config.yaml
learning_rate: 0.022
adamw_lr_other_params: 0.0019
final_lr_fraction: 0.1
Rows from block 5 of a small masked image model, named by matrix and row number. Rows with one number belong to one channel. Each number is 128 + 32 x the weight over its row's rms, rounded and kept within 0 to 255. All counts start at 0. Numbers have three digits each.
Before each channel's rows are labels from the 100 images, of 14976, where the channel reaches its highest value: "patch colour" is the nearest of a few named colours to the mean colour under the peak. Only what is clearly more common there than usual is listed. The data: photos of plants, animals and fungi (iNaturalist). In brackets: how many of the 100, against the usual share in percent.
# convs0: first 3x3 conv (model.blocks.5.convs.0.weight, 96x96x3x3, each kernel summed), inputs 0-95
# convs1: second 3x3 conv (model.blocks.5.convs.1.weight, 96x96x3x3, transposed, each kernel summed), outputs 0-95

patch colour: white (96 vs 6.7)
convs0.57:114142115178141132134132120146127080111149061146149070157124126089149082122151133102143084057095090113080105103137067166134173205127084144141110134132152071117082052063083096093100163130091106095119150160119122116091147149116147124151115130090149124209069149120140136150116132154137077126
convs1.57:153110114154172137082133159124160144117171141115152131158104084168145146173161137130118127134212151132099109153142161137200150074163164170147157145094101163107146140128157168087114219104183185143187079098144129145145181159147131089144104140123151188133127145158153098143125082109088181157

patch colour: brown (54 vs 24.2)
convs0.11:140099136142136174110173204124176144125138133094125169091153078197117091152155100090142121100135164124157123098137123103096131125078145108113134123082132076105138093061100069126090199141139144116094125157135166074137171120148196100118079153021100129115097119151085121151109152115124116119
convs1.11:147127146190109144096140221111170109113149139100173111086122111155168118131090130120125158082196112139135113156147128084123140112112159037127100094123164124106116072113088108123126226159108138135094136110116129126133132144188137109089095081058139123102052088145102128159133151119129074130

patch colour: brown (61 vs 24.2); black (29 vs 4.9)
convs0.9:155075150141121104165110213120081115129107155108132094131093157135165136105137096150108114109086123128109140149164140137116154164158145082105081152141105152165115086124123133135124136129166072164153069136176094107154112130116099193136126141148165105136000121125119074140107087155138224121
convs1.9:080142110093142098120112074196127109177145150191078068125129126076077166120131122115126133098106147175118109150116107168112065094138125113140125111177105113126124098099103160151148107120098149078089109137097187111119072131087122069146140048091116108071147153092108167083161105108151074106

patch colour: white (33 vs 6.7)
convs0.40:142134116083148113073159103151069120083075088140164122159118103144115128190113144121152160110077165128130133118114060112096094054111106172116094164112063102201070067135135102119144092139108104133124075148194100144138130103130143173121108153138153106121114105089162123095101173063096130148
convs1.40:087146169110106148166107122088175145100172086112132081148093164055171148148139167138148104105176183111098127098161146142129152175095128125163171200168112187117173145135169197108090133142209161113143159136114190109129178161137139099169145097115092125131159079143145098127116099126120129120

patch colour: brown (64 vs 24.2)
convs0.6:132134123108156129110177161134076078120106125107150101103139134174105086093134107148149153135099224086189145114123104143123109104081154123047094160178141102130111098123096106111110087109140085088151076143156117193144110114177158179084092110064142109128036128147150120146110164134104131128
convs1.6:166087110116150118146168148112088152073186115096141114066116103080121112111150120156109146085196097109079106203104113114156120088138130083140132110110091122138111097134112111211143142151121166156132142083134194135082154101140104157091083095107139095078090157140081103169170138065097100150

patch colour: pink (28 vs 11)
convs0.44:119126134132118176138194071105124095104153059137122159155142149118058122093140185136134127092083183091132106109143102127121115126100090126086107119134166051148201151099095137140064072120115130047099157136122168129120138128135112091174207117171122117154157132135158149131126155136069093131
convs1.44:137185138096104139151186108190085108140091138169112138163132212125069122102124183144121133138125129101156138142151104190112154192109143085122117090119154119157116124092113090145126065107142123041070149139105132094128108081166132160123210145168132110122151076145132154164140162151076133111

patch colour: brown (67 vs 24.2)
convs0.80:140106122162089121122127222110131154146161106178149073133063133139093157101161164131127104107109132092127102142162079141133101134109120146120116143112056102150105106209074187149129094173112091098127134127108128051118117160098067134135117136129152122166103144114230101098098131145176136117
convs1.80:123111107155178154096118106154104046079096182092180100164125095168100060100160126152104081091166104128165117141081148139104127087151126128174098129121139121108158120105106076074105140114180172202180089167134176131103153118115168142143114156114150191083101156162094137105142133097116125155

patch colour: pink (29 vs 11)
convs0.42:146192128148095120175161111109160083084083040079093110150143153181134154116125127127128076067103149106135117119128148107096160185124077071148123146122142081135156147160094138151089168172134105136079108134152140044170150102105072161126132184170171101124140119116157140162133112130148162092
convs1.42:059095083135128092108067149115098122132208153131146134081108126150148122099081161123174101121022122104081088123126124129132095111109112178114127123120104174105124123193128161136184098132128119122088157109148166180071070153103171138133087139118046152133148142151123100089090152127136130108

patch colour: black (28 vs 4.9)
convs0.19:142124141076131148108146168132201125132163137080124196121163108114128155134186155112106048141108100128119101115152106116163107147119130174160131132086160134098155140186160146129120164130185128158069128092116161089123146128163098053128070105150043117086152102144031141141121127149123110123
convs1.19:154138125152120154136182073143085156140052066135103118135072129152120105165121082150115157139071100135098104129108131104133120158116120120150145111121130080123097195074121120081105072068157118144156130124187123114127093062105165184098113100114179187145106132090187114107099125125070075128

patch colour: white (36 vs 6.7)
convs0.78:081047163113129185119181069108108144108122097130078154083155128114042115135135175124127176137129162088135127126138104122081122140146096141110154104084164093114193178106143094148092109125135159091117165106103121100131128141138163079132206084136112095087191129153131156163120145162067102142
convs1.78:133031118148139062090083128113150149053186134100141146118121100134207149119127091139157124115126135111145152119082133129140064082138175117156130167147094139108113135157142116120152151127136115202105098126155177138145134112124144175104107076121115178205075170141122080106105059108136127143

patch colour: white (55 vs 6.7)
convs0.10:142131144131101116194121111089132197138122104139104182126147145139142136122141121113130158125100163105160105116112172105128184142143127108124144149105126099038162190000169124136068175088133061130105147154072101066141141116133146103101188106142115118117139094124127115157132124156091088131
convs1.10:164109127107093165116076094091159041090121183111110116102119112112112076125101113160140139145056104127117208114144105095131106155145092096069106162118122101151101084153133083128126083135097158109124175190208138101133105071108155146143118185106162185131091098127102104144103117105137094130

patch colour: grey (78 vs 46.2)
convs0.84:131128097120133127164073130158107126132112184087116117131134080163126153063171159103026090107095141109134114035081082149141113109111131158139139100100143176095057076175131147112117145111102155144168126150151136139110121126110123064135059109113073177120099126112178156099139096110106145154
convs1.84:089105139112112132077143127152116096141133135179120071159072162117133117092106146104255118107100086143082117162153126147122126101170142127113091152107176101131128090132104113123122121159125135117144136111136177120138150142094110142168127077101116099104098122116106125096115083153115112094

patch colour: white (84 vs 6.7)
convs0.65:100128112144117137070103110134114135187215068076130109122087108173127126135084108090095043124106123070094152113078154126150155130127102133162148112140152094117171169095180149067126168135132090090113145166095142131085116113110101064086086140113059132110148130115131165115162111147152072122
convs1.65:132116077138122119142165124137113155074114156140105122124097126079121146150151136098036138125162114152125109162173111153136172136090119140083143167093187197132033121117118094139083141133081141177127134119127136131116118146107148128157104125143165173123146174195120111162193204112043127111

patch colour: brown (58 vs 24.2)
convs0.33:119123149135139154137160128145112086128119102121113132159106101193051140091129175119083098108111187108129118073170088085123089132121045187051096133116112087129106087198134146122105097157120087044106104143145140112121142106140143121079112161073127118139115124120166102170112172137121154066
convs1.33:167145159117106093134142060142119045113135117118151118080124110151103118098129180154246132094177101136139141109134107101141103130131070155105132077131135108203133112205129064166146097166185149136084146121106162110139158160123132177130114144128158099129173101173122160150132108088144144116

patch colour: black (31 vs 4.9)
convs0.31:132022135176087111109121095087165076166162128105100131151105122171117152092155167166132073100134101107097157159135149126146094154122109176113107133095054150123078136101100122163084117148129125140092096115163117062126172142040162191151139113142158122121116118160094079148121099156153164140
convs1.31:130134109133123119139135101083103140102123129143087124188135071134169101130128110098157179122094162124130126051100119063095132096164128137165155159157151143092142131198172105085186116149178073132161143133096231170134125103161091131078091100166075135173145137144139124116124064111149163134

patch colour: black (29 vs 4.9)
convs0.26:191111156117131138108095084153090165146124182106141111113129123082174057147145103122136134214172142079116146125120150167140056137139123051136142120133131138089130102053142149137142129090126134156211139105124127204117119103100128140137166059098144132119103142104162117100124090132144091194
convs1.26:113127129116149149096105112163104082152125106187078067155125117125101147098125166114096105086078150171084113162153081099142136070137101159131081106161126107154109112212093111055132069090111181104080155103148124129145075133103141094104070123107155091118153135116107132100170110133124128042

patch colour: black (81 vs 4.9)
convs0.34:085070080127169133136089091133193150112126130100090166092158088092086114103085135136129086151137152173167122093082149136112155123137132132154137100167179120103186142139126095113139145055142111106064164145101147086175129061130090075120066151147147087134182116078105124157116120191109146125
convs1.34:111173112134125158110147131127094136098125114131138085131153132124065118103113144136135180122109125161094146103129126105125105119150135111063119115177182115135013122088121147078107148137127140115155113228150123151183118166139124085176085114087095046070118112106119094099179073163143150115

patch colour: white (78 vs 6.7)
convs0.17:150201113074144123113161104145154112143181151149060201123156110185021133129143191107162107144131146127136048118182069120179093136099103136130101133107134091120126127176086138200152113117115142141117155110146147086110143111141141091118110145163091121079177122140131118163138123148114106106
convs1.17:180137152140084129107136153052115172088105115065144144119142113088161100133106054158146121116090110144161107083088159073168111169171154090164131193137133098141142124086131107048122140122150150168163084145128144136129178121121132182164152141103147185072060138147153153119106127137077127153

patch colour: pink (30 vs 11)
convs0.41:133063125121139126154110064122119063086140077099133204119120131167115151122192182148108117022181151121156097115116137129149116125130162131115099134126122097132087131121157081115113134078193099126044122132172134167111139103159185140120083121126083117133108057089161141106127136118122151133
convs1.41:111159118128187110147115120136106151170072220114076110054175138094135146144099121115116111165102138156142122066111127127124107120064141132135155183196128080121153179080177116178147079097145142120122109155131077120143094101138064133129169077114140093155170097104129174075124113147145139118

patch colour: white (60 vs 6.7); pink (30 vs 11)
convs0.22:090126078110079148101109130151087107106093185073182137119060110158143142120120113134120065143187159108140091097110101178101149039100108191111139172107131096140097093146098120131082073122143039138153132140111145141113136080114111135123123092140100162142106093131189176089128164124112152134
convs1.22:094123128111108097125097121137112115119113098131142151135160133126136146111154135164079079153167067156129166107143126145147086128100178130148149142115101177113200121152136147115085075128091137159149128036161126125024138131094140162025151117149079115136150190153110161131173101136185147141

patch colour: cyan (29 vs 2.7)
convs0.74:117124126143127068140119151137119161153120099118155040135094070127109120110120164111158110116178115156108147184120134126122159153133115105138175098146111083089126111144174180129095152125086084128183099161136118095132124213089094113132055141130190056122064151125160060083104135128095141096
convs1.74:156130098165117133101162123086083121093117138165141128142134143164148146093150070141201152123079157095120138095127119141140148140149170186109121153067089143140220133112127080105132097106185124135130120151096165146184174081145141175110154139129065172150130131177138216162090161136157170144

patch colour: brown (58 vs 24.2)
convs0.95:121161139165100116110118064114079158145083120140115097164106195080108103150095132151141170158121190083172106076113157138105214091108121107134153148136170107163118181121176111108084112133118132133150113121115102213125081136118117099147122149164177150194056141118141129143090100154079146113
convs1.95:123142115042145162114214140098067106156146149114145106113094101124117119131131127183097126183078097149116125128058090156112088144163137130127132183181109042089156158116134111103126077083143147115129082167155144094111145085169150155104135119149099096110156163114153135156075166116110113189