A small masked image model, trained from scratch: trained on photos of plants, animals and fungi (iNaturalist).
Rows from block 2 of a small masked image model, named by matrix and row number. Rows with one number belong to one channel. Each number is 500 + 25 x the weight over its row's rms, rounded and kept within 0 to 999. All counts start at 0. Numbers have three digits each.
After each channel's rows are labels from the 100 images, of 14976, where the channel reaches its highest value: "colour at peak" is the nearest of a few named colours to the mean colour under the peak. Only what is clearly more common there than usual is listed. The data: photos of plants, animals and fungi (iNaturalist).
# convs0: first 3x3 conv (model.blocks.2.convs.0.weight, 64x64x3x3, each kernel summed), inputs 0-63
# convs1: second 3x3 conv (model.blocks.2.convs.1.weight, 64x64x3x3, transposed, each kernel summed), outputs 0-63

convs0.21:520515466491457510506487508507526459532491496480478484502494493526499523460518468529513530481491477488502502457482478462486531527500506541518491462503516492467515447591484509475496483500512487
convs1.21:502493509455517534481492519505528457417461484538520501544504509502477514537498504505533474504522495525513489502478535528517506456505501534456538515516495518503479522469487495516461508499481526
colour at peak: grey

convs0.50:493461471482483465494503500505499471462533500496449495550467477509540528489524506489545488540493508510490486494456483508530498497514497502488528486470534500538533442535501490487484509488495442
convs1.50:501539523461521511541453552492509454517480505512517516496500523455435505514460502496476496487500517488497504519503478501481500470521491487547501496528549500443490468516535485484515489512526510
colour at peak: grey

convs0.24:500504514515501487510528479552459561493521489520482487455462492518486472470468501498504474446480487494481459484511505547510483504551498494491503491453551511491522503483519532469494474486477494
convs1.24:457458512512483479500516543475444511518527512510526521478505512474496477483506517538518529480516497506512499570521515486480490433518521503508473511515521505467513474520491497513551525504545507
colour at peak: black

convs0.59:480485451501490472514481508445495521468510497494510476508478493536483505499533478469489474499501490484528482488530474450525511545528491543494487482530525513448496459574506515491504476505513486
convs1.59:493474489516512476513493516536537524463496490506521503556503519524530490501504516510521529476485482487475539539498512443526536450475483513473544503499513532502496465441526486487487481510475471
colour at peak: grey

convs0.23:530454494480525526482531486499487502497489505525512482456510515489494516455553503488488514486564485524506490495528476510540480489493478465470475534514448482471487513448524464504494510476480531
convs1.23:506516520562455521492517486500536513444488503475531486517486500478450519502465492508473467454481520521510544517549511507473501459506498531469455508521483477499472492506479518480489479504514494
colour at peak: black

convs0.45:467447486456468495524476480507486461506511510501496503492463519458469503498444468484472499443458508512455493511498487455477466486482503495508495466490502487489488536479481463517520479515477476
convs1.45:481495468433490484522474506481515516492465501501504436502506482482460493514475449504527514502441486462502481513521522482481483486453480509490436503506495520500478529501473473521512507472516502
colour at peak: yellow

convs0.0:430423486491501485492470584504524464480482508491485509524478524505494496484575511488506525525522512495518499511506506497502523500504515499496471506473519512473481481500500484488459518517484504
convs1.0:503516505510477467460531461484467520500507511474479500502511508463509494496552521491503508474517496496525507547511525520445522514505516507472475431497509526490486490443487497548527497477543470
colour at peak: brown; black

convs0.1:547474537493504497501507477486531510450526521513466516472486498499509490445533470496494522468522488518511464492509486471495497517521495470530526521469471508492453516430468515507500554494488492
convs1.1:417473456492430554529461541507482461510501481504492500501514509495461494539515502514477505530496497500488506483470508517511501467493470471490495531536523489538504494520501507494504479500520486
colour at peak: grey

convs0.6:488483480483529511494490443466496498472466487486519488475479483490495507482510479493514456458509476534450463490474487479500472454499522498485462474494496476502487547466483473477478436530507512
convs1.6:467478439509484537473484526529496490497512488490489474510490475476521497528484510512453500503530492537468493472521487517525470483439549503527505495490514496516546522455521491507514451537504484
colour at peak: white

convs0.27:515537502542523469532509476497507522493520482460524519499560498513505522491548521482532493493478475490543504456496472451483517493533494538496521519520528494460514473486500530480464464526517490
convs1.27:513482509489503502471497518547510514515474469531513465494513493530530493506499481473530478474482489486463469535495503477521496540463501529456482463480470483481501487459469449550460513487488539
colour at peak: grey

convs0.3:483482483480503497487497575453523526507512470498514511516494536513486522463549537472507475531534452492469494491505505432529504458511495509483478486534484482511512489481528473481489493485483501
convs1.3:543488534523505532485484496531450492479538495510521553504554526533517503501430492515516509436502516509500503528498511537515472469536488485520503486497504479526513460487499497515508495527498516
colour at peak: brown

convs0.44:479500509533502502516497480471487506498504504483515473485547453478501508475478506478473484534530479498479495501486467474536502453483511502482499513502481497472466473408454495485492554521483528
convs1.44:515506516466506506492480518485495452528503480508494483497507568537473512484514460500474519477493514447555510551473530493475488479511512491526501521537528492536540500523523506509519473461519520
colour at peak: grey

convs0.46:486500458506532489513504419545512483517479490494465499481513496517498488494518490503511461457486482506496470448456490541550496528491511521502530531459518517500510493508510521478492502509461541
convs1.46:530518536525483518482557522566494484485500516489487470508504538538526485464463515475442522488502530490488522479471499533489486486502508486503505492493493476554496493483471475513507480471497447
colour at peak: brown

convs0.13:504492485494515485502502521506466520472494492510470496531380477460488501506509500459501501484536492454478486535496501491487475489512472450497481488491537485474519493530481475498501508507509484
convs1.13:539525506491437489519524543500513453518520498488499491501446507477504542468478485543494501494501469472490514470517508520523500509492538529487504510526499524502518535523526523490458479467473556
colour at peak: pink

convs0.49:540492547460497508499520466514514491548466495502495534487495473517458497441563503486488478457510479522495533487480498471500479492543514484483475516513468521449480485499501490490502493504531531
convs1.49:451493452508447537533482572528514463501488512509490476512502525487470495559490486504514494497502511475465488471481513534511514477499492522479533503508533478495521473507504512460509531517462494
colour at peak: pink

convs0.16:526485500492463529488492469514476515501493483508460487484450475532505516503434479501462496521535502481461493523487472476523482533509512483502510457533545492502505504556506513486518518461505449
convs1.16:520522518477518502511491439480473508504506537516512538495521514524503489490551513485499523430514533486510534514472506538485486488520518461538499506506499503478485477453500470506564473500523516
colour at peak: brown

convs0.17:500490482477517495474490476480486529472503458454524507512496538482511483459509494539489452492501474527439507483515554468481524514485481513482462491508488474480495509496457471531517497506443521
convs1.17:490487549496508520528490480501534474455506515504511537497488563573508504512483500506499510490487490484515495496527490500539449484510499490534501468454528488465523481506494504487500507572474507
colour at peak: black

convs0.47:467554481477522494515472524511481494487527511509538496474481523543489490462532472502511510489515517479480482460489473470517493528537513429498462484475513485493488436509473488497499494476483468
convs1.47:442507489519523517520505487527483588524506508503527470499480520479553520534503500494524494506479492539461490514510493484461514493504502511471480526482464468515509500521493526487485544510460468
colour at peak: brown

convs0.4:514494475523492528490492508480524543442530501505528476518462530464517494472520478480489481449508482520489459482551489486533519466480475509491476510508493507478512475434450504474506507501483497
convs1.4:512469471478521477506484524499503460449497488482490502465513521531490495524534508488530467528493539468496492532472545488525495536504522492511548510512547535509506467484549509498505449519473487
colour at peak: grey

convs0.43:544518506534492545522524454508525484473476517524496507451493494508506504457516467487472486500501474474502491454509501484472471483493523468490530503494426491522505476470441509487508515500532500
convs1.43:503521562435492512499498500496475508460518476513534537531503481488512539502472515504522486503523512498517489503522485548516505480506515532522461490494535491487498511478475519524422486522478536
colour at peak: pink