Weights of a small masked image model: 16600 steps, 13.6 epochs.
Rows from block 5 of a small masked image model, named by matrix and row number. Rows with one number belong to one channel. Each number is 128 + 24 x the weight over its row's rms, rounded and kept within 0 to 255. All counts start at 0. Numbers have three digits each.
Before each channel's rows are labels from the 100 images, of 14976, where the channel reaches its highest value: "responds to" is what is common among them. Only what is clearly more common there than usual is listed. The data: photos of plants, animals and fungi (iNaturalist).
# convs0: first 3x3 conv (model.blocks.5.convs.0.weight, 96x96x3x3, each kernel summed), inputs 0-95
# convs1: second 3x3 conv (model.blocks.5.convs.1.weight, 96x96x3x3, transposed, each kernel summed), outputs 0-95

responds to: order Passeriformes
convs0.83:123103143127141147097155097121138109146150141126122136128048140146077101102111151115140081129106125147114104093163113126121102096153098177113104138124105085190091138164132112136108132156133145109107133176126139113098116112109147143107091152112160109144128118173142118131126139118125156115
convs1.83:066109111124127167121124134143098056132175142143111150147110112126130135114138164150151106105131149138093130134130130074114115133168098155110128110189169146136139126158132130118137107118135131117101142139124122115164126133081188133059107091151112121118123132124147114119111115150134146119

responds to: order Passeriformes
convs0.82:095124119144060090144137089109142125135146109126072141130075136120108161118148148132144114100144130141103129105117122114102162116146151176151158120138127115145143130136132145108123123134124091127080178100104105087150122122103138126114147150146073156136176119106090152102113110106148115095
convs1.82:192116147155144126124148125108115127129089142099110146139121129173153126128127109113096129169108109089156180117107158141124114127124128061132108157079079116107139104112113098092103134133095143135126090164128103140132143131158123153117120126122170120137082159122127097168131157143124098138

responds to: order Passeriformes
convs0.14:099097142090116152141135172133179181121154146102119120115145099143105128143157144125136103108157128127100123092137094129143106118115146147153118115123124092098122090127101116129124157127178101097091171172131145099139122111148150137123115094119110123087132106150053164127128143135126088127
convs1.14:135124145103128119138104098092125089106090078138129135115128105150126107124131123113137116140133126115153152117117102112149135113112094167088147074117125162141105157152149121137124083057130122149134103130160100109109143117146104126114124147134168103117161116107185096105121080112142069123

responds to: order Passeriformes
convs0.93:143141117107135125119087137146100117132082135093149170119159160165153108150070127128138112114148160114121106133117163125097147163118151111124115134126112106146117087140123146099107118089120104127146124093100106138115144078138092144092126168135103123156102064098157122143146137102087143096
convs1.93:169116184139134123164113147124166139149087150102115106124142124143116149109112102125109164132147065111198126132120140136087114124158097131129142117123138127136140135125140139192119157179137130168110069122093109115120118119148113118142114121129142078125128108139136133139145103109178117151

responds to: order Passeriformes
convs0.36:136118119137125120102106074123125108159140142122057164159103103130084123121155140108107072152106133123151129119122130132130105135107130147142159122117152098145129106186153156103121142129140172169145141114122112081115123140102132089134060144154131122151137131127193124105126114129133127106
convs1.36:163151135143115106162147134135121111113109112119179117132119188145145120121115129117115154136056095142127127097093133154087151164122133121109133133083110093102148164104135103109088119117132087109116103147147095114141160097147141167137167142142103151147114118141150134159107176159106135129

responds to: phylum Arthropoda; class Insecta
convs0.1:158111101142159150148194120121117173122166170187130152115097128096138142118079145109121122111091138121117118114126170162136167154130116107121138097084154128100159153075132138130119168156133110105119124120168144083125107110113141108156116125128114150133123115143079137114127131129122110155
convs1.1:122139151115096123112048107128144124121076089097106119139101125159141134132133124121136138143126136138171127122117093103156104134141138126130105119082099129138121127133114116090106113073119162146134135127093155115095166100108093134061148119094140111100122156095128068128118136150112119122

responds to: order Passeriformes
convs0.53:147119147134134151127172130117141168098139124127158127112141134152165108158135084104118128120143133134110113095140134136053136130117144098152132112091180114073108061092131129126117170113126130113146159137143123117118119131130161091157086131069149111114134126126102157157131096128118098136
convs1.53:097149118119119112147078086145102120146135151105091157112121148072077153079127137114136123133132135162131116109114137150091104146118095102133112140151136139143127140129118148128164060137113118151112127101105101156131084117094127151111141133160101116133148153101137103086154164132144179104

responds to: order Passeriformes
convs0.12:125117129133123130117133178128124091140159105118126115127146122135098158124125109099116131114179136113114157124135100105081136092128143121102097140129146092122151121208113093129132137107113133103094158127144130142125147152154148138104086110052126122073087123146104136170119137122102125093
convs1.12:142148120133159142138155099122135093124124155152089173162128150116095110149140107110124107138089125141105145110146164120073193130121103149148136126103097135090126129093142149102141144119160105106152102104108108131136146122100110110126131108165141167196149108125148113152122111137070146107

responds to: order Passeriformes
convs0.28:123135128128118137110137084119147053120113074101141103112089158116147117129116128109109115113148134097122118121106104125132161096136143179129143119121133091191117123163136113113114111110090102070082090128089133125124141145109128148125150131107107126202116126112125124135132117139107151103
convs1.28:178122129128109111105129119120113142108104134136136125135123146149095141119104119132143162091087112111115142102122116140155149162154133183114123095083117107148147150127152036129100123112143140125114137145114125159139159087139131174110127178141125139139123131159189132142107124118101182123

responds to: class Aves; order Passeriformes
convs0.79:114152130119140150127113061118098068133133128158123154167108088136085136122126190134149121136102147124134130099146082124128113083109098160111148135114124093191122126127129110122113104138131141059117127129158149119134157140107153132151166135149142115116119121132177115149120129120096148142
convs1.79:127126131137133121130125084106127079120121156121086132139131171137092094101137150138099140118104165128108118131110095123096102127165136117163104137137148110150131116156125109143151095129114081104116093117145148085140112099120134126089135114119127072156191067128149120161118122126075158127

responds to: order Passeriformes
convs0.69:123148132102117153108154150138122045120137092110129124112123119145067089094128143116126134101171146132108113133130072090137127108110140183118119109128151104156094090209113127140131086142108128116085143143137132140135144120129166130108109132114133123110127121128128118129142132129121151079
convs1.69:145147138086140096144129139143159195146151134158167139166145124144159148153120094133110134145113127112152132114146143177134137154121106125139164144144105104114132178101154165129136099110105147119162115149093112077114080122161100097146140137092136138073124139121140148143125134148125103169

responds to: order Passeriformes
convs0.89:094145124172117154106130130115144129120142106112114178110123136127092137116120128132114068125147125120083156132120138101136151142105124172145131104144132096137120147156132149114118126117120105099072167123085161096117131139124118059128088122098101129142120138130082138158193132122137102084
convs1.89:104096120124147174147148114166158104085139135132169106112140145059132117132145138112142142131140121110085106134159124133122112114105137106101123121161153169159130147151108124184172134147122116121099128099150148121094099163106097090138151138139100116107120119089107095154182126119157122132

responds to: class Aves; order Passeriformes
convs0.21:119127124120124150101142131116152134134162093130108131099138102133091136150143100111168157108150117123121136132139072092109116088120128148110141123103132090119134121178116095152122157160136156120071180121147138155138155146139186090135083153064117133126131105146099133090124132110128099112
convs1.21:127137093160102068115065133102099129131124107128078132090123103130084113107140129164148112140131146172141122116124123130113107127101140120145100136145067136141132103130094097127139113082113126163126141129122156193098140111131141162107117115178143103145104132144094123099135111117150125156

responds to: class Insecta
convs0.5:146122121119188126041141112096124139141116114126124107098076138138133137102132116120129137102139152125121087118118139096116145172125144125126113139113129112108128136071132152152082130130198110118150146065141109093150130113143118137130170119150138120115142179131121128168129135138102117144
convs1.5:089112123137134112145067158152154100135158130117133144138134116123134149152128094102140122064193140135145101123140125112142108101152138144127111121123121142131133123164117115099136106142117172130080141115119107156133180158130105114097099131090115129098074138125114159090088091135156148098

responds to: order Lepidoptera
convs0.88:105113123144097129129131069110112159148111121149118145143101107118179117140148127147132090089146109135122142122145178072167138176153082099113125130150129116067133160097119180157095160131138140112093119130113134163129130122136121134117105135104093115108144160129101138122138147100136114167
convs1.88:111115091132096113155114132143159131147137137154129163134129118108156142136110125085099147091128138118148099139160100112120138117101133115119126134122130131097141095122123136085186184152097113112087151097119072151141142165139107080163105109124101091142127097112091146157139099155093102108

responds to: phylum Chordata; class Aves; order Passeriformes
convs0.49:130133127135139159101146143114074135122076128113131124127107134120136107132110101124101101144164172108139104104112126119101145109098128095127107119141130111133117119107139086125093153091147073104191094135091152200121119120142109125153132139091185135095099118113118134150094142117109137137
convs1.49:168119156104114087107121141125108174105095167095137127099132124163112156132129116119180140146143117105134160112137132122186134088149150109152126094089124128116158134113137142123105129102153148136141098134115134154128137114159112140079130104113097177142121181153153059117131113114114100130

responds to: class Aves; order Passeriformes
convs0.25:148097137116113119144122049131082177130144160103114141122154153131124128149123152113140130149131100139124117096130104102119108103114110085135127144150134111141149137053120063108136145128133116076150148101148134094141146111089161134104168070114141118114148110131121132132146136145127135113
convs1.25:106100110141146129107121167155144129135137122120150116145158092115148120173132141100139131136198130129099126160102139129162133038134141148139150139086129124130135122153145102079159124133106160154111113096121113160096116147129098106149088161088131123125117172124130168141106124118129096129

responds to: order Passeriformes
convs0.35:184138120111075106132132117132118160123142163149085119139146129127141119149096113064144116189158138099132141102137109163126115139120083119112110135091102125098134123101123086083105126106124099075142102155095130143138149118142144113128147093095154126130130145147148120121125097117138118073
convs1.35:110139140137132079109145113118092160127057127109152153139104123108112131125111099141082103130113100123133125143124112130143114107129096088155140161152130128080110141041135158165104177102142121146154114129112162121124128158111111102157112104124112141123157155087128110140135097121134100144

responds to: order Passeriformes
convs0.20:169118140133128149124160094106095187120154154126146134111164146146127106115107091119123139141115178079149111114159128133124125141107096118103100111112147112122150139057100101134118155125130109079159118108112143104140125113130150113136200070122117126135103114132094142148134133118088127125
convs1.20:123149146150123129132179093104077167141116118141155108109127135141122111114121081120166158161128123115114109081128147139102145162140137086150153117124156132108169098072142106167112154132124083105157138134098118098146138118100125135116146051123100120124095104131120123124130148130137086134

responds to: phylum Chordata; class Aves; order Passeriformes
convs0.86:127158141101142153117136063105110112114138148124092145118137136130107158144134165126123147148150155116123064119122099114121095090111125120111132115120123109167164120114129099123135100107132121086088182116135139089133156130132150124138187080143107133136188114136154138128125149076095124130
convs1.86:142109156146139111130109152125133168111120097116123166126132126113119133139113088122127150085119094179121073108128139104130129153162130162110125106074099138103112169114124150122091137116142119117159121120098122148102136131131116140090063137108111159059074139113146094117110125154112141121

responds to: class Aves; order Passeriformes
convs0.58:145110124115135138069145134123145137138165174117064150144116150126103162115118141117113117155144127119130087118135115157068096140112127077107120127101097118129136145091097131119123178118131138120116157111125114216156131137147122132118117124120125130093143143165087150150134141110134088110
convs1.58:164116124156120108132146128114151050100092079118152137161154128174143073136123104131126113103132120134135132141084150113098166175161131156108105127119109142133137129167122104111105088138118125130132084130113147079135146114124153157115131162141156129152154150152162126123138133150144173131

responds to: order Passeriformes
convs0.76:162084170149160124101154111111132132133120155135153104086098118150159108091129096156132102120153161113137089103137144087144124182140104111108142133140118115133136126096156180176060153138176098116109099113127122120130153116117149136135090134117155112125111128128096118131117162129126112154
convs1.76:143112138165116133159166104092090180101123104114159152122121117136161110125131074120135123125094129085100158139135134086108158129164144127138095131147106099104154122079111100139149188114143106103154116117108126130129156169132149131144098128132109153164102118140129125176101114137092099135